{"model": "image classifier", "dataset": "capsule endoscopy frames (Kvasir-Capsule)", "train_examples": 42238, "image_size": 64, "grayscale": true, "crop_scale_min": 0.5, "horizontal_flip": true, "color_jitter": 0.1, "targets": ["finding"], "num_classes": 11, "arch": "convnext", "isotropic": false, "norm": "layernorm", "activation": "gelu", "mlp_ratio": 4, "inner_norm": false, "patch_size": [4, 4], "conv_stem": false, "depths": [2, 4, 2], "widths": [48, 96, 192], "kernel_size": 5, "loss": "cross_entropy", "init": "trunc_normal_002", "residual_init": "none", "optimizer": "ademamix", "lr": 0.00095, "beta1": 0.9, "beta2": 0.99, "eps": 1e-06, "beta3": 0.999, "alpha": 4, "steps": 35000, "batch_size": 128, "epochs": 106.1, "lr_schedule": "step", "warmup_steps": 1050, "weight_decay": 0.2}
Rows from block 4 of a small image classifier, named by matrix and row number. Rows with one number belong to one neuron. Each number is 500 + 25 x the weight over its row's rms, rounded and kept within 0 to 999. All counts start at 0. Numbers have three digits each.
After each neuron's rows are labels from the 100 images, of 14976, where the neuron reaches its highest value: "strongest on" is what is common among them. Only what is clearly more common there than usual is listed. The data: capsule endoscopy frames (Kvasir-Capsule).
# fc1: MLP up (model.blocks.4.mlp.fc1.weight, 384x96), inputs 0-95
# fc2: MLP down (model.blocks.4.mlp.fc2.weight, 96x384, transposed), outputs 0-95

fc1.68:489484480528508512557493490511543458508535451497490535501502493443520532531482537493522472484509465465519482512515513486477504476533497474479491479456507530496498481499486457499504505520503507480499455505520510534440492489521501520523450460501451453483486498472488528471515485481498518537
fc2.68:517498495498511444505511466506498520515465507473513482545515481499501444586472537477501487503498501506528536462534501519457513490457448486496522501494494538535493476475521506518495485513548491530498495490499497535497505504460538488549491470520497523518524509479525475465489499495493458504
strongest on: finding: ileocecal valve

fc1.138:499478508529513526553559480489530497492491486526469486491490454490490518456490493463497495483515474522537487531517497470487496503479492444503441492554495540511489462468517414497497488513511555504506496487524480502489503539518489490482502505488514472493494476453495530517475496482497502518
fc2.138:511501502446505491496509473507493453469504495466533474538526502488514490529496538538496497507472518542496490512538520506509459480479492529491556558485453536492507475500512529510509466490497554517510493486482504461488515449457495512551453506492506497508506508510485445533508492514498530505
strongest on: finding: reduced mucosal view

fc1.291:473500465531511490564492480507500474501534500498501521507493480464500481519482530491515470529472500494543466513522514492456499520524478432502486530458500542483467518462515471480526491483510511461515483490509508540462481508527485531482453471497442480494500494453519548477485481511495505501
fc2.291:495481500479512460500509455508470507509500506464528485556519481478513476586483531478505463513487485549545530463540511526501509501466485472498528555505466504532483477500502508501533477505550517529496492519474507502500486501476523499547476513493509490509533496508522447518505477499515470501
strongest on: finding: ileocecal valve

fc1.238:478500485537527570480493525491467472500452500478458489495530511498509496472479522486495483471486487465456491457499504457496528500470519518486477522486511478471489472512483504491496491489520499489558535501466474480467502501458474506467536460486469520498452466500456544535487490516481493482
fc2.238:535481513524519500525529530492524494515502475532508512519496535485487497356486523501470512519513501476531499510503484484480509527518448513499502480496505503494462485464505468440473512449505483477496515532489497479516510500519490503512495482513536503513466490482509480495490509503497522528
strongest on: finding: ileocecal valve

fc1.159:517512489536502535517536450519498541504494501480481489548462464490479502478510485479510499512534448488490469499530490490488518526506466502520502471553498466490470490478554485522503484496513559509528480504533516508516498487476502556526548499500475500486462447464516523508473476478510508471
fc2.159:501511482468490501463474488501497504511484465469500531496508495473483488572506522542507518503497508449507477522502528479489459489509490534485519495479478526472543521497512506538499489457501483516497487436504523446527498481459496496534465522490486481495481562501500491531525489491515434468
strongest on: finding: reduced mucosal view

fc1.339:511534534471521485546483446511528475530512517495483505513507498491502527521527498461475474497481421513515484504497543520509456504505512482498510539498459535495514479488526437519477489493524512500497446490515520555497507478533503524500441507510473501494502520503516540457506509503508502535
fc2.339:539480515506520491510500470481531475508465521511516508535525511475466478571482529509496477536499509489515501452495488508444491493469478493486534554489494538509483471465502480422486488444531536509515488526477532499530508461480506492533481498491516493491513487472485469520489484473510491514
strongest on: finding: ileocecal valve

fc1.90:495515464506512456457456483543489494540529505482514506513511489477502461509505523472546506537488516467519482504519500504503498503515506505494525519467430495522524503485474534545474490465521467525520501480493513476515489450463461528501497457523436500504520490512501512520491501528476509442
fc2.90:485513478471500511451529487501505528465523486467558475500517515479463509497483481490521493517485519494509463518548498525498532471487495478493506499480483505514498516491483506507517487531536489496505515498514529583511476478560468480532540494480485501483548480520524454532523537447502472480
strongest on: finding: ileocecal valve