config.toml
arch = "convnext"
model = "image classifier"
dataset = "capsule endoscopy frames (Kvasir-Capsule)"
train_examples = 42238
image_size = 64
grayscale = true
crop_scale_min = 0.5
horizontal_flip = true
color_jitter = 0.1
targets = ["finding"]
num_classes = 11
isotropic = false
norm = "layernorm"
hidden_act = "gelu"
mlp_ratio = 4
inner_norm = false
patch_size = [4, 4]
conv_stem = false
depths = [2, 4, 2]
widths = [48, 96, 192]
kernel_size = 5
loss = "cross_entropy"
init = "trunc_normal_002"
residual_init = "none"
optimizer = "ademamix"
learning_rate = 0.00095
beta1 = 0.9
beta2 = 0.99
eps = 1e-06
beta3 = 0.999
alpha = 4
max_steps = 35000
batch_size = 128
epochs = 106.1
lr_schedule = "step"
warmup_steps = 1050
weight_decay = 0.2
Rows from block 5 of a small image classifier, named by matrix and row number. Rows with one number belong to one neuron. Each number is 500 + 25 x the weight over its row's rms, rounded and kept within 0 to 999. All counts start at 0. Numbers have three digits each.
After each neuron's rows are labels from the 100 images, of 14976, where the neuron reaches its highest value: "place" is the part of the image that holds the peak. Only what is clearly more common there than usual is listed. The data: capsule endoscopy frames (Kvasir-Capsule).
# fc1: MLP up (model.blocks.5.mlp.fc1.weight, 384x96), inputs 0-95
# fc2: MLP down (model.blocks.5.mlp.fc2.weight, 96x384, transposed), outputs 0-95

fc1.243:508518502489549572507456448503526487497458474482453491536545522471507498527506512493509493496486541530505477484527501559508528479509539475503461461491496467506527487517478447498512530511495545536472486470514481488502513467487500521486506515470500508483515532540503503483497478494522473502
fc2.243:519500507509500480511510556525509463527493527544515536482498495484507499412481510479507538480517479575522523488471468509550445509528494504506494516484502508528477499474497502481502508525478567469506508503515481459480492503490502491516491466535494488500483480515520497482481522470508551503
place: top right

fc1.313:545491556508534507521517513444460510465506515458489526514508494548479499505516499475474504529493477492473477504541478511527501457496524496499476526493510465474504543508464499514538533470506523521472481456466518483491529479509502494459496514561481508523479502497512544472533470516496480528
fc2.313:501500457500521561487543490465481498525514497491516481502499530459487475513516465520454486450505476536488504537522510497484455477521504499480503534524532496479514507536525486526474578503516520478507477515552453502523529521504523487521491496478449517459520487508500508488507511495462496485
place: top centre; middle right

fc1.101:544516510497502486528491512461468488471530499477491458460493505461492473509498544465531476546516493491482479499520488525458482479520560484496487496498531456519496513483494512500530487474509498527499536527493511494543499501529545513494493543518468463479467532579480481483497490476503506524
fc2.101:499482455487517503534535472467459492514544473477518538516529504492493442541517520497482438467515503489543508505519512509510472476495518498486516499494491520474470499497510498583506526532506487479490492549483476555526495538504541493522488495492517555486515501479503475510523491504502476495
place: bottom right

fc1.132:524484566527530482507534534503502490490559513480503500459514501495496533506493521471536511473507493473491495521503466530530481515497514481512455477500539482502560514484530480513501526471478499508487477506548467524500485494478490499476476473512468523438501484498474471473513455455523468467
fc2.132:458532472469484543508539536466477534492504478517479546505493534517523493461494480482439518458497539513543477528513500495487489520511485490515468485545488513510485541514518530554520508534462525490488498527496472481505468514516511540499513517493553495514496522517542490508521489482501536485
place: middle left

fc1.219:503476497504517519489466495490494525525539468473497530541530529554500462546525492459501446500485526498545522453528482542509515489489487489502501500475520475491499487514464431532512492514491495483560468478508480535498493483477517510498489529495508487497448486501506503478489456530488536489
fc2.219:524482506520528483538511535502513507515507500533512492521522522466495535375511517514482495506502484488537509512497480507494552510516459473495506497506511513509464478487495520436485503477500487478500510532484503507511498487504498482508465512511554556505480527468499483488483489492497557519
place: top left; middle left

fc1.373:460500526527502468489496541493519494490480448530495487459493467473524523510479522495513527492541499542531500496512490505446511527523529482469506477470483492484511514463507518480521497549491529476506498442461512487446449502455485499516538516499504497462527501496507554531486487507485498467
fc2.373:511542508476496511474468482499488570475451467510493494502500503481490568428478493519489542483508528557506477512515508487515517495488489503495523485502493514475552498515502512422503505457477489518518494495521503430493528472503519527495463508511514532516498505517504496502502495512503526491
place: top right

fc1.381:505482502462515490511501536511531466520507502485486501480480480476453472506505489483494574493507526441527545498503523518514539531494508516475461484478526473463523475528496475516533511541514504532561512471524495511476474458476483493501511503508498501461491484554509503486471494529525466469
fc2.381:507501474502509495471474495495484539505494481500475498484505502494491556447511485517497536479526476463502482527495510440513497499482493551474498460508523540491552512490496476458469547462472505487498514475496498439509545530515504541493449525519472560493497504486490516522522494475501497490
place: middle left

fc1.201:503486483486524516530480501478540482451485484487494535444495475507483489531464494506485503537549513465564542498504528504474505514476522476429500483478529502496489484497482482517533497535516492496528464487498464513509455525510503564524529507526490478504502491532482522504465504516471476478
fc2.201:506498504485511476540452562501466498502505472487480464484482507502511500428493484506522492495512429468522483532514506438498511505463507519492518456518508518497531490516494499477495537513512465521507502488475499488491540496483506533511428492513537577494510502488499497510514511518488494509
place: middle left

fc1.269:488522499503517522501507481476512492450506493478458459490513542454478522556513516414536525506502490495509514505524482546489504491532544461482478498506525473486512519518498500485523500494514509523541510499499485484536514504478518506504465518514455463498485534506515506496524457531462449531
fc2.269:517475514492508477488477498513475491520559472496529453481491515494496474469470521495537496500519520497556496478507493526542507506502513497506515489455496502471444495494482531572498492542541571486495499491480505531490478465451489498532497483497489513466512491501501468527509525532502554495
place: bottom right

fc1.270:515547443513566495484468508452525485505474496502489497477499509516451479504443491501531515497499516478510481454555477505475496505530503505504474507502528465470510519490510488511515516497546503537477472526508481535550508493520536540468485533499490454523510514518506495498509466474472472519
fc2.270:492467502482507510553497535486435479526511462480497537530458521486482460441478508498464466495504469490530503500518502464525492519493522477481523463506475513478482528514515513537522535541538506488513472496480493544523485523473538499504467496473524556495534507510528491539503490507506507506
place: centre; top centre

fc1.106:492543492513499503512532474502508510516528500503514510563511474500524449496478512510479474561518489479530491530528506490492468474532489518503476529457504480549471487470495462499505530433481504471508516505528525466497532499503534503512488505472467498510523497540508498446549484494474523538
fc2.106:490523511514497526462493496478495492480494492462463522481509518500514486489487484492497475490503492481551455534523504497486521535465471491521510524477497496493463492506488530559548523519491560518465502517462493494499506459438502533514455517532542493495492475544510491509494483526532566488
place: middle right

fc1.283:544533527516498549501458510534520491495466513507490455456547549534497524532467498504517480525531515509473449498539496528517522511502509492509479472509482477526473504530525469514492505489493504500484500503542451475549486477480488511486467489470462468525499487539454499497476501487464496494
fc2.283:515480526491493480524475506503491457508477505497492506479486495501510464437485517469514541486533465524550531479475473496543460515478518547513481525443512491499465525473473493511489539560499568473523502511490497500483467522467499518509479477494504506465487478507518510518487509483527543511
place: bottom centre

fc1.330:530526479479471498540522484509506538510491526499510499472497467465479504507500506472516545500485485448490532472542506507496472452491483522496474520454509448505501488503483482521496520500519520514518558491516487487475511475460538519517493519487487522510538527579529505529476474483525447504
fc2.330:510560503489502508471536547507527561467460499503507512488525480496496540453495503526484498495499514451478455511489505477467455509458461533475522499488495542534521498482515465511496509484458540515492514517503488432517522481506494506495476500520530493507476524527509504544505468469504499503
place: bottom centre; top centre

fc1.172:520507556530504487422463440501468469483513487523491472519518521516493545495497487496467458520488527489528480497493499480466486518504502497494505484527524507497481529548481457464509561507471520510514517485537514511504506518544484488482486529519508474499490471470496481534512513508443526490
fc2.172:504480481503525488469479514519521436526522529486518486494463535516513527454489498484520516504491503468489503503508480515501561481536508460514494469511502497499511496486481568451466462475550507457499526511518518551517505501532455483545551507491462483505520476485491494503509522502486486489
place: top centre

fc1.328:518544499483544517507467526512479487461512522450478420460496525522465524490495530495502493494539504497471480488525482538491499495516496477502506493515531464503520502538504452533524544477545517539486492497535464500472507522503510518496485472519448495515475494553467508486502491484505483503
fc2.328:497509512479490528520460465487469493512512463471505479503481520515504442468486488488493501470522480490513493526516499463508468516464492520495507486505490514486452516525498489610507542555503541507492497535464520507489500497436507497509470503489531547481500498523529501526512489512511519498
place: bottom centre

fc1.355:491497518515532539460484474520532477495487473513482509497520492495473493527525503502523498531451542521531444449526523496515523521497525497499445480512520497553469491521495457447513518541508565518491499472529463457524472496505506500497496542494498513502519481506477463501476511495531501500
fc2.355:522479509498513462503487565509534494515486545486534476482496468479534528448475501508532551501505485530478531478460466519500509488505505512523518486523531524526517497484477520449474492472515497465522531452527493473505527483485476466522493475505460498473472491471513503465497524475460504538
place: top centre

fc1.164:514513489469497498518445511466516525490494489456473481459532554539483542514515511507564492473485488518503455471520469522474526461517492481494495515501498453527493509530495485542501496499526458542538462498501500525532475483488483498550501498484506461476496471522522531497507473528489498522
fc2.164:504489518496502513536501480483497469538511536501493528517516515480485447419508522504489488503479496505553520487505478536520495493512499466496498499483467500512438489485463504555520510546476507508504523560468528504508508482478551498516488495492565473475501488509498481526475472506537520504
place: bottom left

fc1.281:501508493498534529539480514477523480493492509507503462483513524517516524494497500518537472492527539545516474468533471534523515493547540449479475489469514488479518473500492486522535501527503470520486466490535479492534483438472505519514496518464497477486485479541485549546490475457531481481
fc2.281:517472506500515477572486538516470453536488505510504511528479518477503455420509527494495528466516470501522545485485484518560491499516508514494511455486491501517451493494478482539498525545485504467512509474486512496483489517454541490512455488502545525504478503497501496503487491514511513491
place: centre

fc1.107:476512459493495469429506530462473471491494499497515503496489505490497515477496499465506447500535490426553527477494501495492509522486490515497510511565518516463500498500506527466532511504556479498505507510494502489530557471546530515533476525523485485533487481483517503494492500491490544523
fc2.107:505454490512523485519519496496491489517515521507528491499479502497491541543497506473501479510514473477481499466499500501481545482518508512494489484475514482485506503505480493422473503472566443472500490511503501565523465548572478491511549508476477498480549474518487506511500502458488504497
place: bottom right

fc1.376:491495485508573559523483497452518445493491451500484494499513479497505493497468501487539487494502552522514495474544480508514521511529538478509444472465511491486523489487475474518528535488521505547497482476540482499524494437484509535506486513502510500522509530525500534501490468478521498488
fc2.376:523482504485524469562518551536470475526520479533536518505484518471507472405482513494486491470514478485519507513516487495537483504515482504479529461461496513509447494491506501507497528539520506458510506512508477511489486490505527470541476474506554521502497505524513484527501512476496548495
place: top centre

fc1.255:483499524492491517488478534494487565483484515473492508517534528533490495503541492474511507479488543489523504504534440525480530487552504471497524499504529475518497496551468449529526537512469488483523471501462503480519505473448498503520448503487527484492508510472522538479521454521483510509
fc2.255:488484480507476516482507484505519534508513532547515495500559524480494539440535505502488509487499535520523493509512476531511561502529516470494463554552485500518467509488471524492515498478461530470494512529478515473501470478443505519501484532505511549481488498488507468505499480486536543498
place: top right

fc1.41:507486515487527531512474489479522478458519519454487481495531518518494528499522517483538483576537500520503476496533488508456505485516509460463517539499544482518512477451480493470500542507513533531517492471499554485493504471501521532481493547499501472514497510469503471467533491458484476492
fc2.41:480502494491481529488484510493498450514536508461480488472524498500528442535489490482518508512488484497512512528488468502490480525518486499553487512482503503526444511519489572585519500537505519507505499495475499519488493456442499491526479491495536529472478531501530483501485513551515482492
place: top centre; centre

fc1.247:495516533474500507531508494465515505491582504468475556508537552519441508517493507498531518532533524511509513510456483544489494520508479522495499476498538492480514495448493493479500525490514533511462494512509434498503483496477494524479502494505482487500489505524549462457517519463508503494
fc2.247:524480484513489536506462484459518508494495492555469523496513545471460479517533503546481511532507514478545462522519508476482513477488507501485491494488484495450479488512504512545489492483463522545518477487479544523495484511496499543510478529498542539499518474501448494531479457520514530459
place: bottom left

fc1.111:500513510486534516520442524479486553486518488496437475493499494472488506526510510468508459469508496510521442475516479528489522536496491466507520499490498453556479534535502462517500528481539478540472502485509485540526508486472503528505454504515506492446483509513511535530513474504493475497
fc2.111:492511509477491506512534488516512511523521523528557509505531528484501498477503510523505473492481540539518473505515491541491480505507494470486516543514454504525449493504516543546531475507489515490486474570477493491505478429540494487526505510505526490465498533494514444533506503490524551500
place: top left

fc1.230:517490505479515511507501476486488511494494488503478503502455519478476481492538566477461462513511483507523529534498480488523462500512536482467532559507520496530514478487537500527493533493515525523533484438523471486486487447458480523559492463536494511519490524480520513496510449512503498488
fc2.230:465537496472501520484546468491514492501555462487496471468471494505508481459487454529501502515461540546474485531526519491518466506561500445508495498494501480484520529508539521509541486512500501526508498497537472479492500473538491496488544499489472471504510530483531494480521559497483522490
place: top left

fc1.291:495461516499491509484518494481496528502513503493492503550501529434485516510502489477457484546505497518470490524554495477466461493513476503494514555499490504507567511497450503475526494519510519495493533480494523499500540470501510512451471523502536475453524463476516516481538530474521516464
fc2.291:505535469499516520508513505464535507491476527478489483460499496477533517468513488518501516480513497481453496539496490505475541451517489542528540464496553475511515485505482492482478486530510516481514516431551468558556514474489506482522493503471499485486454486515487523466502517492467505507
place: middle left; middle right

fc1.285:515486543510527510472516499462452468454549523467465502454509543530503526547529514471527485551502503504514504491514478513496496499517510475476505504493506491496481517515465495497533539494513509527513507460511488502512464515495526539504497504515467436464439526531499498470491469471478514509
fc2.285:511488510526509473514479451508489478505513509522478506492474504517529451477509495507497469479522480554553497489490511505494438503468491525492500499473529476486495478521522455570489520532479550520472491538479482515483525522455510521464451506523482534524494504487491519491510494513463546527
place: top right; top centre

fc1.171:522518483500543497454448529493541465502517482509482509482508482474486492506482530484477475497506559459534535482531533505518505512493502495486477524493482477502458500559501459463492495546525538521524498478501462505516504470458518518501509486466481493487533520514494514494464542513540454515
fc2.171:516511488501519491479503566518499493505490489493508493477493498493488575402515488500505543494530450443473488510501495466508520493485497531466490442482510517515527513492496466424470536486494506480505499468529492477504508530530487500514500499516510509489515488510504523501498505472499534491
place: top right; top centre

fc1.109:504456494543515531516488499502575509493515495509488496493544548508463484534492486486514536488467511493499526512518519511496486491524462469504516507479510478501469548490468479456483474498488522497535519474513465473545488512450500540555473500501515447517476502499543486485482515502459515501
fc2.109:507536514515494498479509539511556514500485461504485433495494503492489511421500499539508520524470526471491469503474508505483534515500480504502531481515495502509505484486503505481506463493483558546498503448530500489508501467449487503480488514511522492513460539474479519488492511571490542503
place: bottom centre

fc1.263:550471543518524519460506440485436460448492515499514474488517524475500494498498504503501508493524514468502511499503494480497497514525537465452487501493486511501509478510473501442530510504506547530527529495502509476486510467573488508524517529530501471537452509510501517521508503483532511524
fc2.263:490490483480478493479537552506520512494514554512538484488524496494532556474498524477520603479504527537520500504479461552511529498532511502522479510518487497552481505492473525490495463491482519454501508465503484495501481457503481517529530508508511462502478476497506473510501515489509502514
place: top right

fc1.375:535506547531508510462524469492497455492505537500506499473514490481509463496492518494522524518513503486504499510505485476486517517516505477494496470426488504510474491511499500431522472486485546491537557469491517438507510497526498495472558522495477448481489527518501534531530515500498542496
fc2.375:487521457491502498453521511484504506465454545458527490509537518521509564474528506514511483505470534503528456524525488541473539487476499495520492514501488524513516477490477544453492480488484517501497532481491505479527510432515478517534502515518486455497501460496494465546502486475496475510
place: top centre

fc1.188:580533495480494534498518489475505523503479481506512501454527500467487467515484542499535476561506498487506489499510519511511461453513507499487500525480505495554482522506487481477511544512493515475484513467477500469501539480489531500491476545492461496547504499507504516514533439483478484548
fc2.188:528531520513516536485462483511532481481503465481471488450511511510488516472447485480499493473536533488531459530503479478535537519480479516500483520491531525446454523452486500468519548502478515469506502507500507493473488509479516503557497487519535475479472509535529500480484498496544530484
place: bottom centre

fc1.141:476508516514527503503502478465463547514512525528513500523543510487455487492547508476464477509482491506520529476516471507492456496530513472485492568494470504470559514456481524484515501495510515467513517458524504519512491456509456506511520493568497500534483521498521465482521471497476512487
fc2.141:472500505512516554521531498454484487524527454469474473506477541470473497452486467521458474487472486462485502517476519464491539543535497479506516435516505497499518530508511493502510554507516508504486482452510480523557488502470522479492492542482489506473490516492544525495498509501498519502
place: top centre

fc1.246:526532527509514521485507489496495491441560488488468479452525490499524517478510537487529504507552501492510488510471512522497501511492545463460460468489558483471499463529504477495508509500465512505462464537531499523492492520524504538539494464520474510504491467512528475513493480467509470542
fc2.246:503504461481489522551527552469516537498532522509529484489548529469509501429526507508492522488489493483461505506496480528463506455512482512524492502512514504530475501515469501525472523526500471482510522496528524552540481500525472489505515490470574517471478479468497491514504500497465528484
place: bottom centre

fc1.360:517496518480478551503494463496485497475495497475462438478519516495510547553560544483507499500514505520511491477532500524474484482529534442475523511482526485514506525495462450486543535527506527507501527495491506491541474508480536505482481512518487488541490490484483519470501468476521467517
fc2.360:507488501499497481490495488502523516533592475478501450492506496491492447484509499523526501496509524498483489498481475477529488508530521483503522453506494525499464498521491537579533477524509509506508498471488518536457510488461483501484494484502485565490503512454491476494492530562510521499
place: middle left

fc1.239:513476493506493552511512478515496488484497454468504528505502523555524496536529506481515464509514509494534543448529518530503520467468516498470500522458492505468517477513481475519524498545517492485531458449540473506493486479483504526478514516495483461489451503490536525482479447526523516486
fc2.239:532472516505504460514481543534491501507509494496507492509524512483501550395511529509506521488531484492528512493471501487521539511493487528496511465460504514516507487492473495434469524460481520482497505475473505487478493498503495488527464524510550553512472526478484487506510486496508559505
place: top left

fc1.284:486518501491488472442444537455494470489521499478497508493508528508493494450513517463520456531535479470541492484499531497485504506505508513497506495545501498494493493485510478497502545465518475515521503524517523504521558470550513541545466487522490498506493518494506497503480483523432549529
fc2.284:494499470507523479492508519512515534512513518497532479490490503501502520501500488486515472504503492460456483493519495517476539467519492481493508477492510504496491497513491523461487477501549427474493500553527503589531472526575466483491552506491497490480543461512495492509504519459491483483
place: bottom right

fc1.121:504476503496500486481489508484533439496499455467499461480512500531517530530469464475528532532468520492506466516486490524462569512516504501482480433514496470471484502491452470508517530500536505506491509556468528501501508508524553517528482548504492481511507522485474483491507498522500518488
fc2.121:473488510508499540488525501465508498538526461499492459517467513467468544476477489516492478511473498447487514474471520472533562515562512474494518444483490491469522533511482489444503504495514450509484514480519504502517485512533469493490536546475502506488493543506526532489503506497501493478
place: bottom right

fc1.366:488524487515522545513512515471484501499506521500486495529481504532487468497477508510468535514515533523460472462547514525487470498517521486513499567474506480482493529524503488493498540478549508532451467475495463461517523446487532531487457508522481497497490497540491486554515472485476480519
fc2.366:489506506477529512538508508514453465512515462468521509498462513477507446453477475488486473455507475490515504534517500476572476491488508501481534474527507515493474513501494497565499536554512476461510501500516472531507514521489545479526454476494520539490506499530537493499515529503502498487
place: top centre

fc1.268:506504466466512490522459473502519478500470498513505487478512503509508477525492526476492506518494526560506480500473517508449521457507521466483480562490508463483465513494470489507505526508565503531507498491449555489462519471499550498534502516499533469519495514515498465554518487537482514499
fc2.268:489504522489475496421510536485509524471527443480447485471496486525486504444451489495503530526504528518513467506489499467514528535530514485503521466496473506476501545497481499482558489500504544520503504476500492485503486476454512509490524494483477471516505541544532510486505508489547508494
place: bottom left; bottom right

fc1.130:503503497509520565470516431509507479465457512484489508510500509463465520542520508486510506476478509526507511484506502494516534471542535504473476512512497489507551503495490471482506525538498565524477496514490501483500517515466503526476505506480461500554502486487525508446509457456531468520
fc2.130:490515494475480468463527525516500513504528524517542494486533510487528534487491507499540563496504515585545482525508471528529488507506494514517484532501466501555475498486493526546522481495476533496488503477474488459464487431487472520523500487528495512503481486501509461522503528493516490498
place: top right

fc1.96:510465501497559498492484485484524505480511497520520554469504508520482480493456499521482503543504539516533494479528496457497537509505530501487477484459527501532494484504512469478469534540477512543507487456491461478470498442489489560486488541492498483549510510491462542512497525493507517492
fc2.96:528488500485525505536504499527515499513493504545546445519512455511520544447490528478508519491525500512472494491506472534510561490484514504474475524540505511514478495479483495436510481473513470478536497482506491487483503513468537490524474472489493534497513518448499476469491499540482554529
place: top right

fc1.337:496495506445487502520505505479509485481543534495479477479506489483508513501481503475497447497531494454486546503530513519426494472531485501477496545519517462485542504495506487508499518550526509498500512509504477521522495513507548547477451493518475509534518519554462523502498504467475453514
fc2.337:491513481475511516485509496502502501462483445483492487447481508522509509491476497478494474521505488422482447524484491459433511524482461535523494475451515488489494547485483521502487490538548495528509507490518478522548461490483465515498514494462518520508483506516540538508509499500490520513
place: middle left

fc1.223:492504482495504501535490519505499542484515537506510476523516492515491550523540518512509512479502510528447444502503552501488482496519483489487525519485495463520502509466468479482540508522480522512539531500499531450478463526450508513510451465491526495503513476561510474489489530455475461504
fc2.223:507530494493502483463494511519475522481461496438506501510510496508516483483480510494518543494505492486495498509479492479469511519459496550517518502479488519516504497496493509559454547535512526511496502460498482496486509459405507492508429501515536562489475502511509505516491506539502513523
place: middle left

fc1.321:529541489508510492521462463504541485498452490508484497528508469498510468500461496478489563470502537551510474510525489551430502463474503522488479490483492468484468496487501473520468508503524525552507479447500477522491497499513512514499494507482479498468542515509517545522501502534525488482
fc2.321:507497515485490504462528545521489503512493499527505528511490499500487556395479503490471523506510489556503496495503504468518480527517489466474512511453461520531510512504504508443528512497504569492495503531500490463496496486555505478517517505501487501499512508536512488505505497468521555491
place: top right

fc1.287:492516471500479464443498515444490462496517537504479484521506489512501508457493506468500456500533502438540508501496514488469504501501502500501534515575513494486491518501501536479551510509545485499509506505493490510538568465540513508498454519495476505514493487501505516515480481499479561503
fc2.287:506466489520525479494521500519494487502519508506528483493484503506486553491512504473516502511515467486478493475501490490489550487514503510489492498463516484491491497501479501403470499485564445471503489510507490569510454530576474500497549505491479513493545493511486503496494511454494519504
place: bottom right

fc1.204:507526513495514494496492483499493525494556485497507549511522524502488520478464530476520473488531521471502517514557453515483490483529488478503520498513555507529548514435519474483532491468478555509488499512499457484539510481466531475504473487483484467482493528516498504507558503454482493493
fc2.204:503483527477496514559482517497486490514573489512482563461471536492494472449489485485492502489524497471537467530532504478550491490528538496504505464520496461467480513500505500525543473526502513486497483501463491518475505518501512525521526491485534517538505503547480496498507527516533546480
place: bottom left

fc1.320:514515504475478502544556496449547523512500505477514489531541475486521466493453503490472533497497466504484502469507543482487506464534529515503491521475522484486500482519498490515488521554538497485533552505524509484503540496468503510494456499476461508503505487515518542523479499476485428497
fc2.320:518507478511513509466508520510481556496466484511489495519506479522495557496496531474471525493533520464543492485494485509477525522453476524488457479470488514513475497462474493501465530515484526515486511436476512473515478508468520554486483521513574501522500489514489515531482455499531529493
place: middle left

fc1.343:520518474529511506567521541507510525501478500522533532466504537486480491478511496516535561486486485487497496490498478501481500488502492500498522474371483488507467523506500509499494487504460478484483516499502512487492495517507506494470562497488492480503464517514512447488501500488467519516
fc2.343:482539512482490506486506515496506523467445514452501482529529492507509554482504492526509464513467537501502500496490510513491536514476486499518520520502473526525565498492504498441514513456440494534504504509482507422489522450480510504509446510517522465497460517479511478512499479505513501503
place: centre

fc1.288:517482527490506496464454472458484495501486545504429460524540516516500526489534542490446478509514486493522511481517505521488457463482511501488529532535523490513494518533469492485524522504509517513508527450518509533468510490541524479490446519525491516478518532492476495540492481510475491472
fc2.288:505516471523537486491493547511518487516499509492526468482487515499500564457516497482529526479502474493483507509483458491491555491529480492509518456525514508514492482498489545423486479489533518465513492463527480564519481504533488502500519517513430526488520508474494486486480524486501536502
place: middle right; top centre

fc1.274:492514487486459475536496490460511499505495528468513532481532512527503496503484555488505489495498482470497501489489473544429531493500501469487486478484499484504514478468507497513503504508531521507557477524514527514530507481489544507551491516480472478503500493536524527427548439531511488481
fc2.274:526456515504505497465473435503482493499486515487485481510477485518503478482503529485477475516503495511523534491522478534533486485471488486506528542441498491488444465506460524529525497525500546496518532576490517497525498507489542498492513487481459455508511474524474489468477460496513524518
place: bottom right

fc1.154:507518494511548542470488476466523493472500508500489493493516500502451476501491523508534521517530513477517506477522475486478489466528471479490465537504511487490505537491511504529526526490510485506510465442518484518523503450487564562467476527535453471487512538526530493533526474483485494479
fc2.154:481491503467516508533489557476454480544537484469488502486472496515500512445498491494518490499506489467498514467522541484516535507494540475490492471512465488470519530518506492494545527504518518532485481439475493512482526502467554495496464515482529534476531530491520487517532498536520551502
place: middle right; top centre

fc1.275:511491493479502513501505528495466510464457453502485486466482509486524478482459533477489492508521523524535511491482537517424521497520581465481490473512520498497484484504505530502533520513536523507485472498472524486457525511523517532531526527525493483519494527498510541462478498468546511512
fc2.275:519495530482477496515473527472477533474522479492476542479482511491491561510476509499496550499540501526537467497495513468498548498503505520505487469500494466489564504531491484450511504432501474523500476463459515486489496494506482535512489528478547547536499491546488524514511489501499485493
place: middle left; bottom left

fc1.146:519519488517531558513493513463527492507527480492522483486514514508487449481500499482539487506543533501553528471518500480475540499500530504496440493492496488493501450499502452518547525532489522499529462466514465489481530440475512538468465492523480509506493523499519513514490471474470490500
fc2.146:525454474509523483527512522498484498512528472551520518511525522468491524406524525511496481503524483489516492518514483498502524499500488505496480513469515502497482492488474502433463533483540454483514512503479503522497488502535500501533478509493533588491502516467487498497495503479479551495
place: middle left; centre

fc1.125:548478497501535504480474491513479509502508485468477471503511528515501528508504575494528468492493540521509462472555553482495482448496513501498485507466539454508545502509500458489471528524515516514472479467505486512472496482540525492507476515520526487524506497463508478501461477487522491552
fc2.125:530511501506531454540474512513509508516519478485506496498522486468490463427502502520531460522509460444492533523508486478489502481491481497488527440501529523498475481495511503503495529522508460502525497468522513551487537526489503448524453471504514541474502510454506488476483523516467508483
place: top right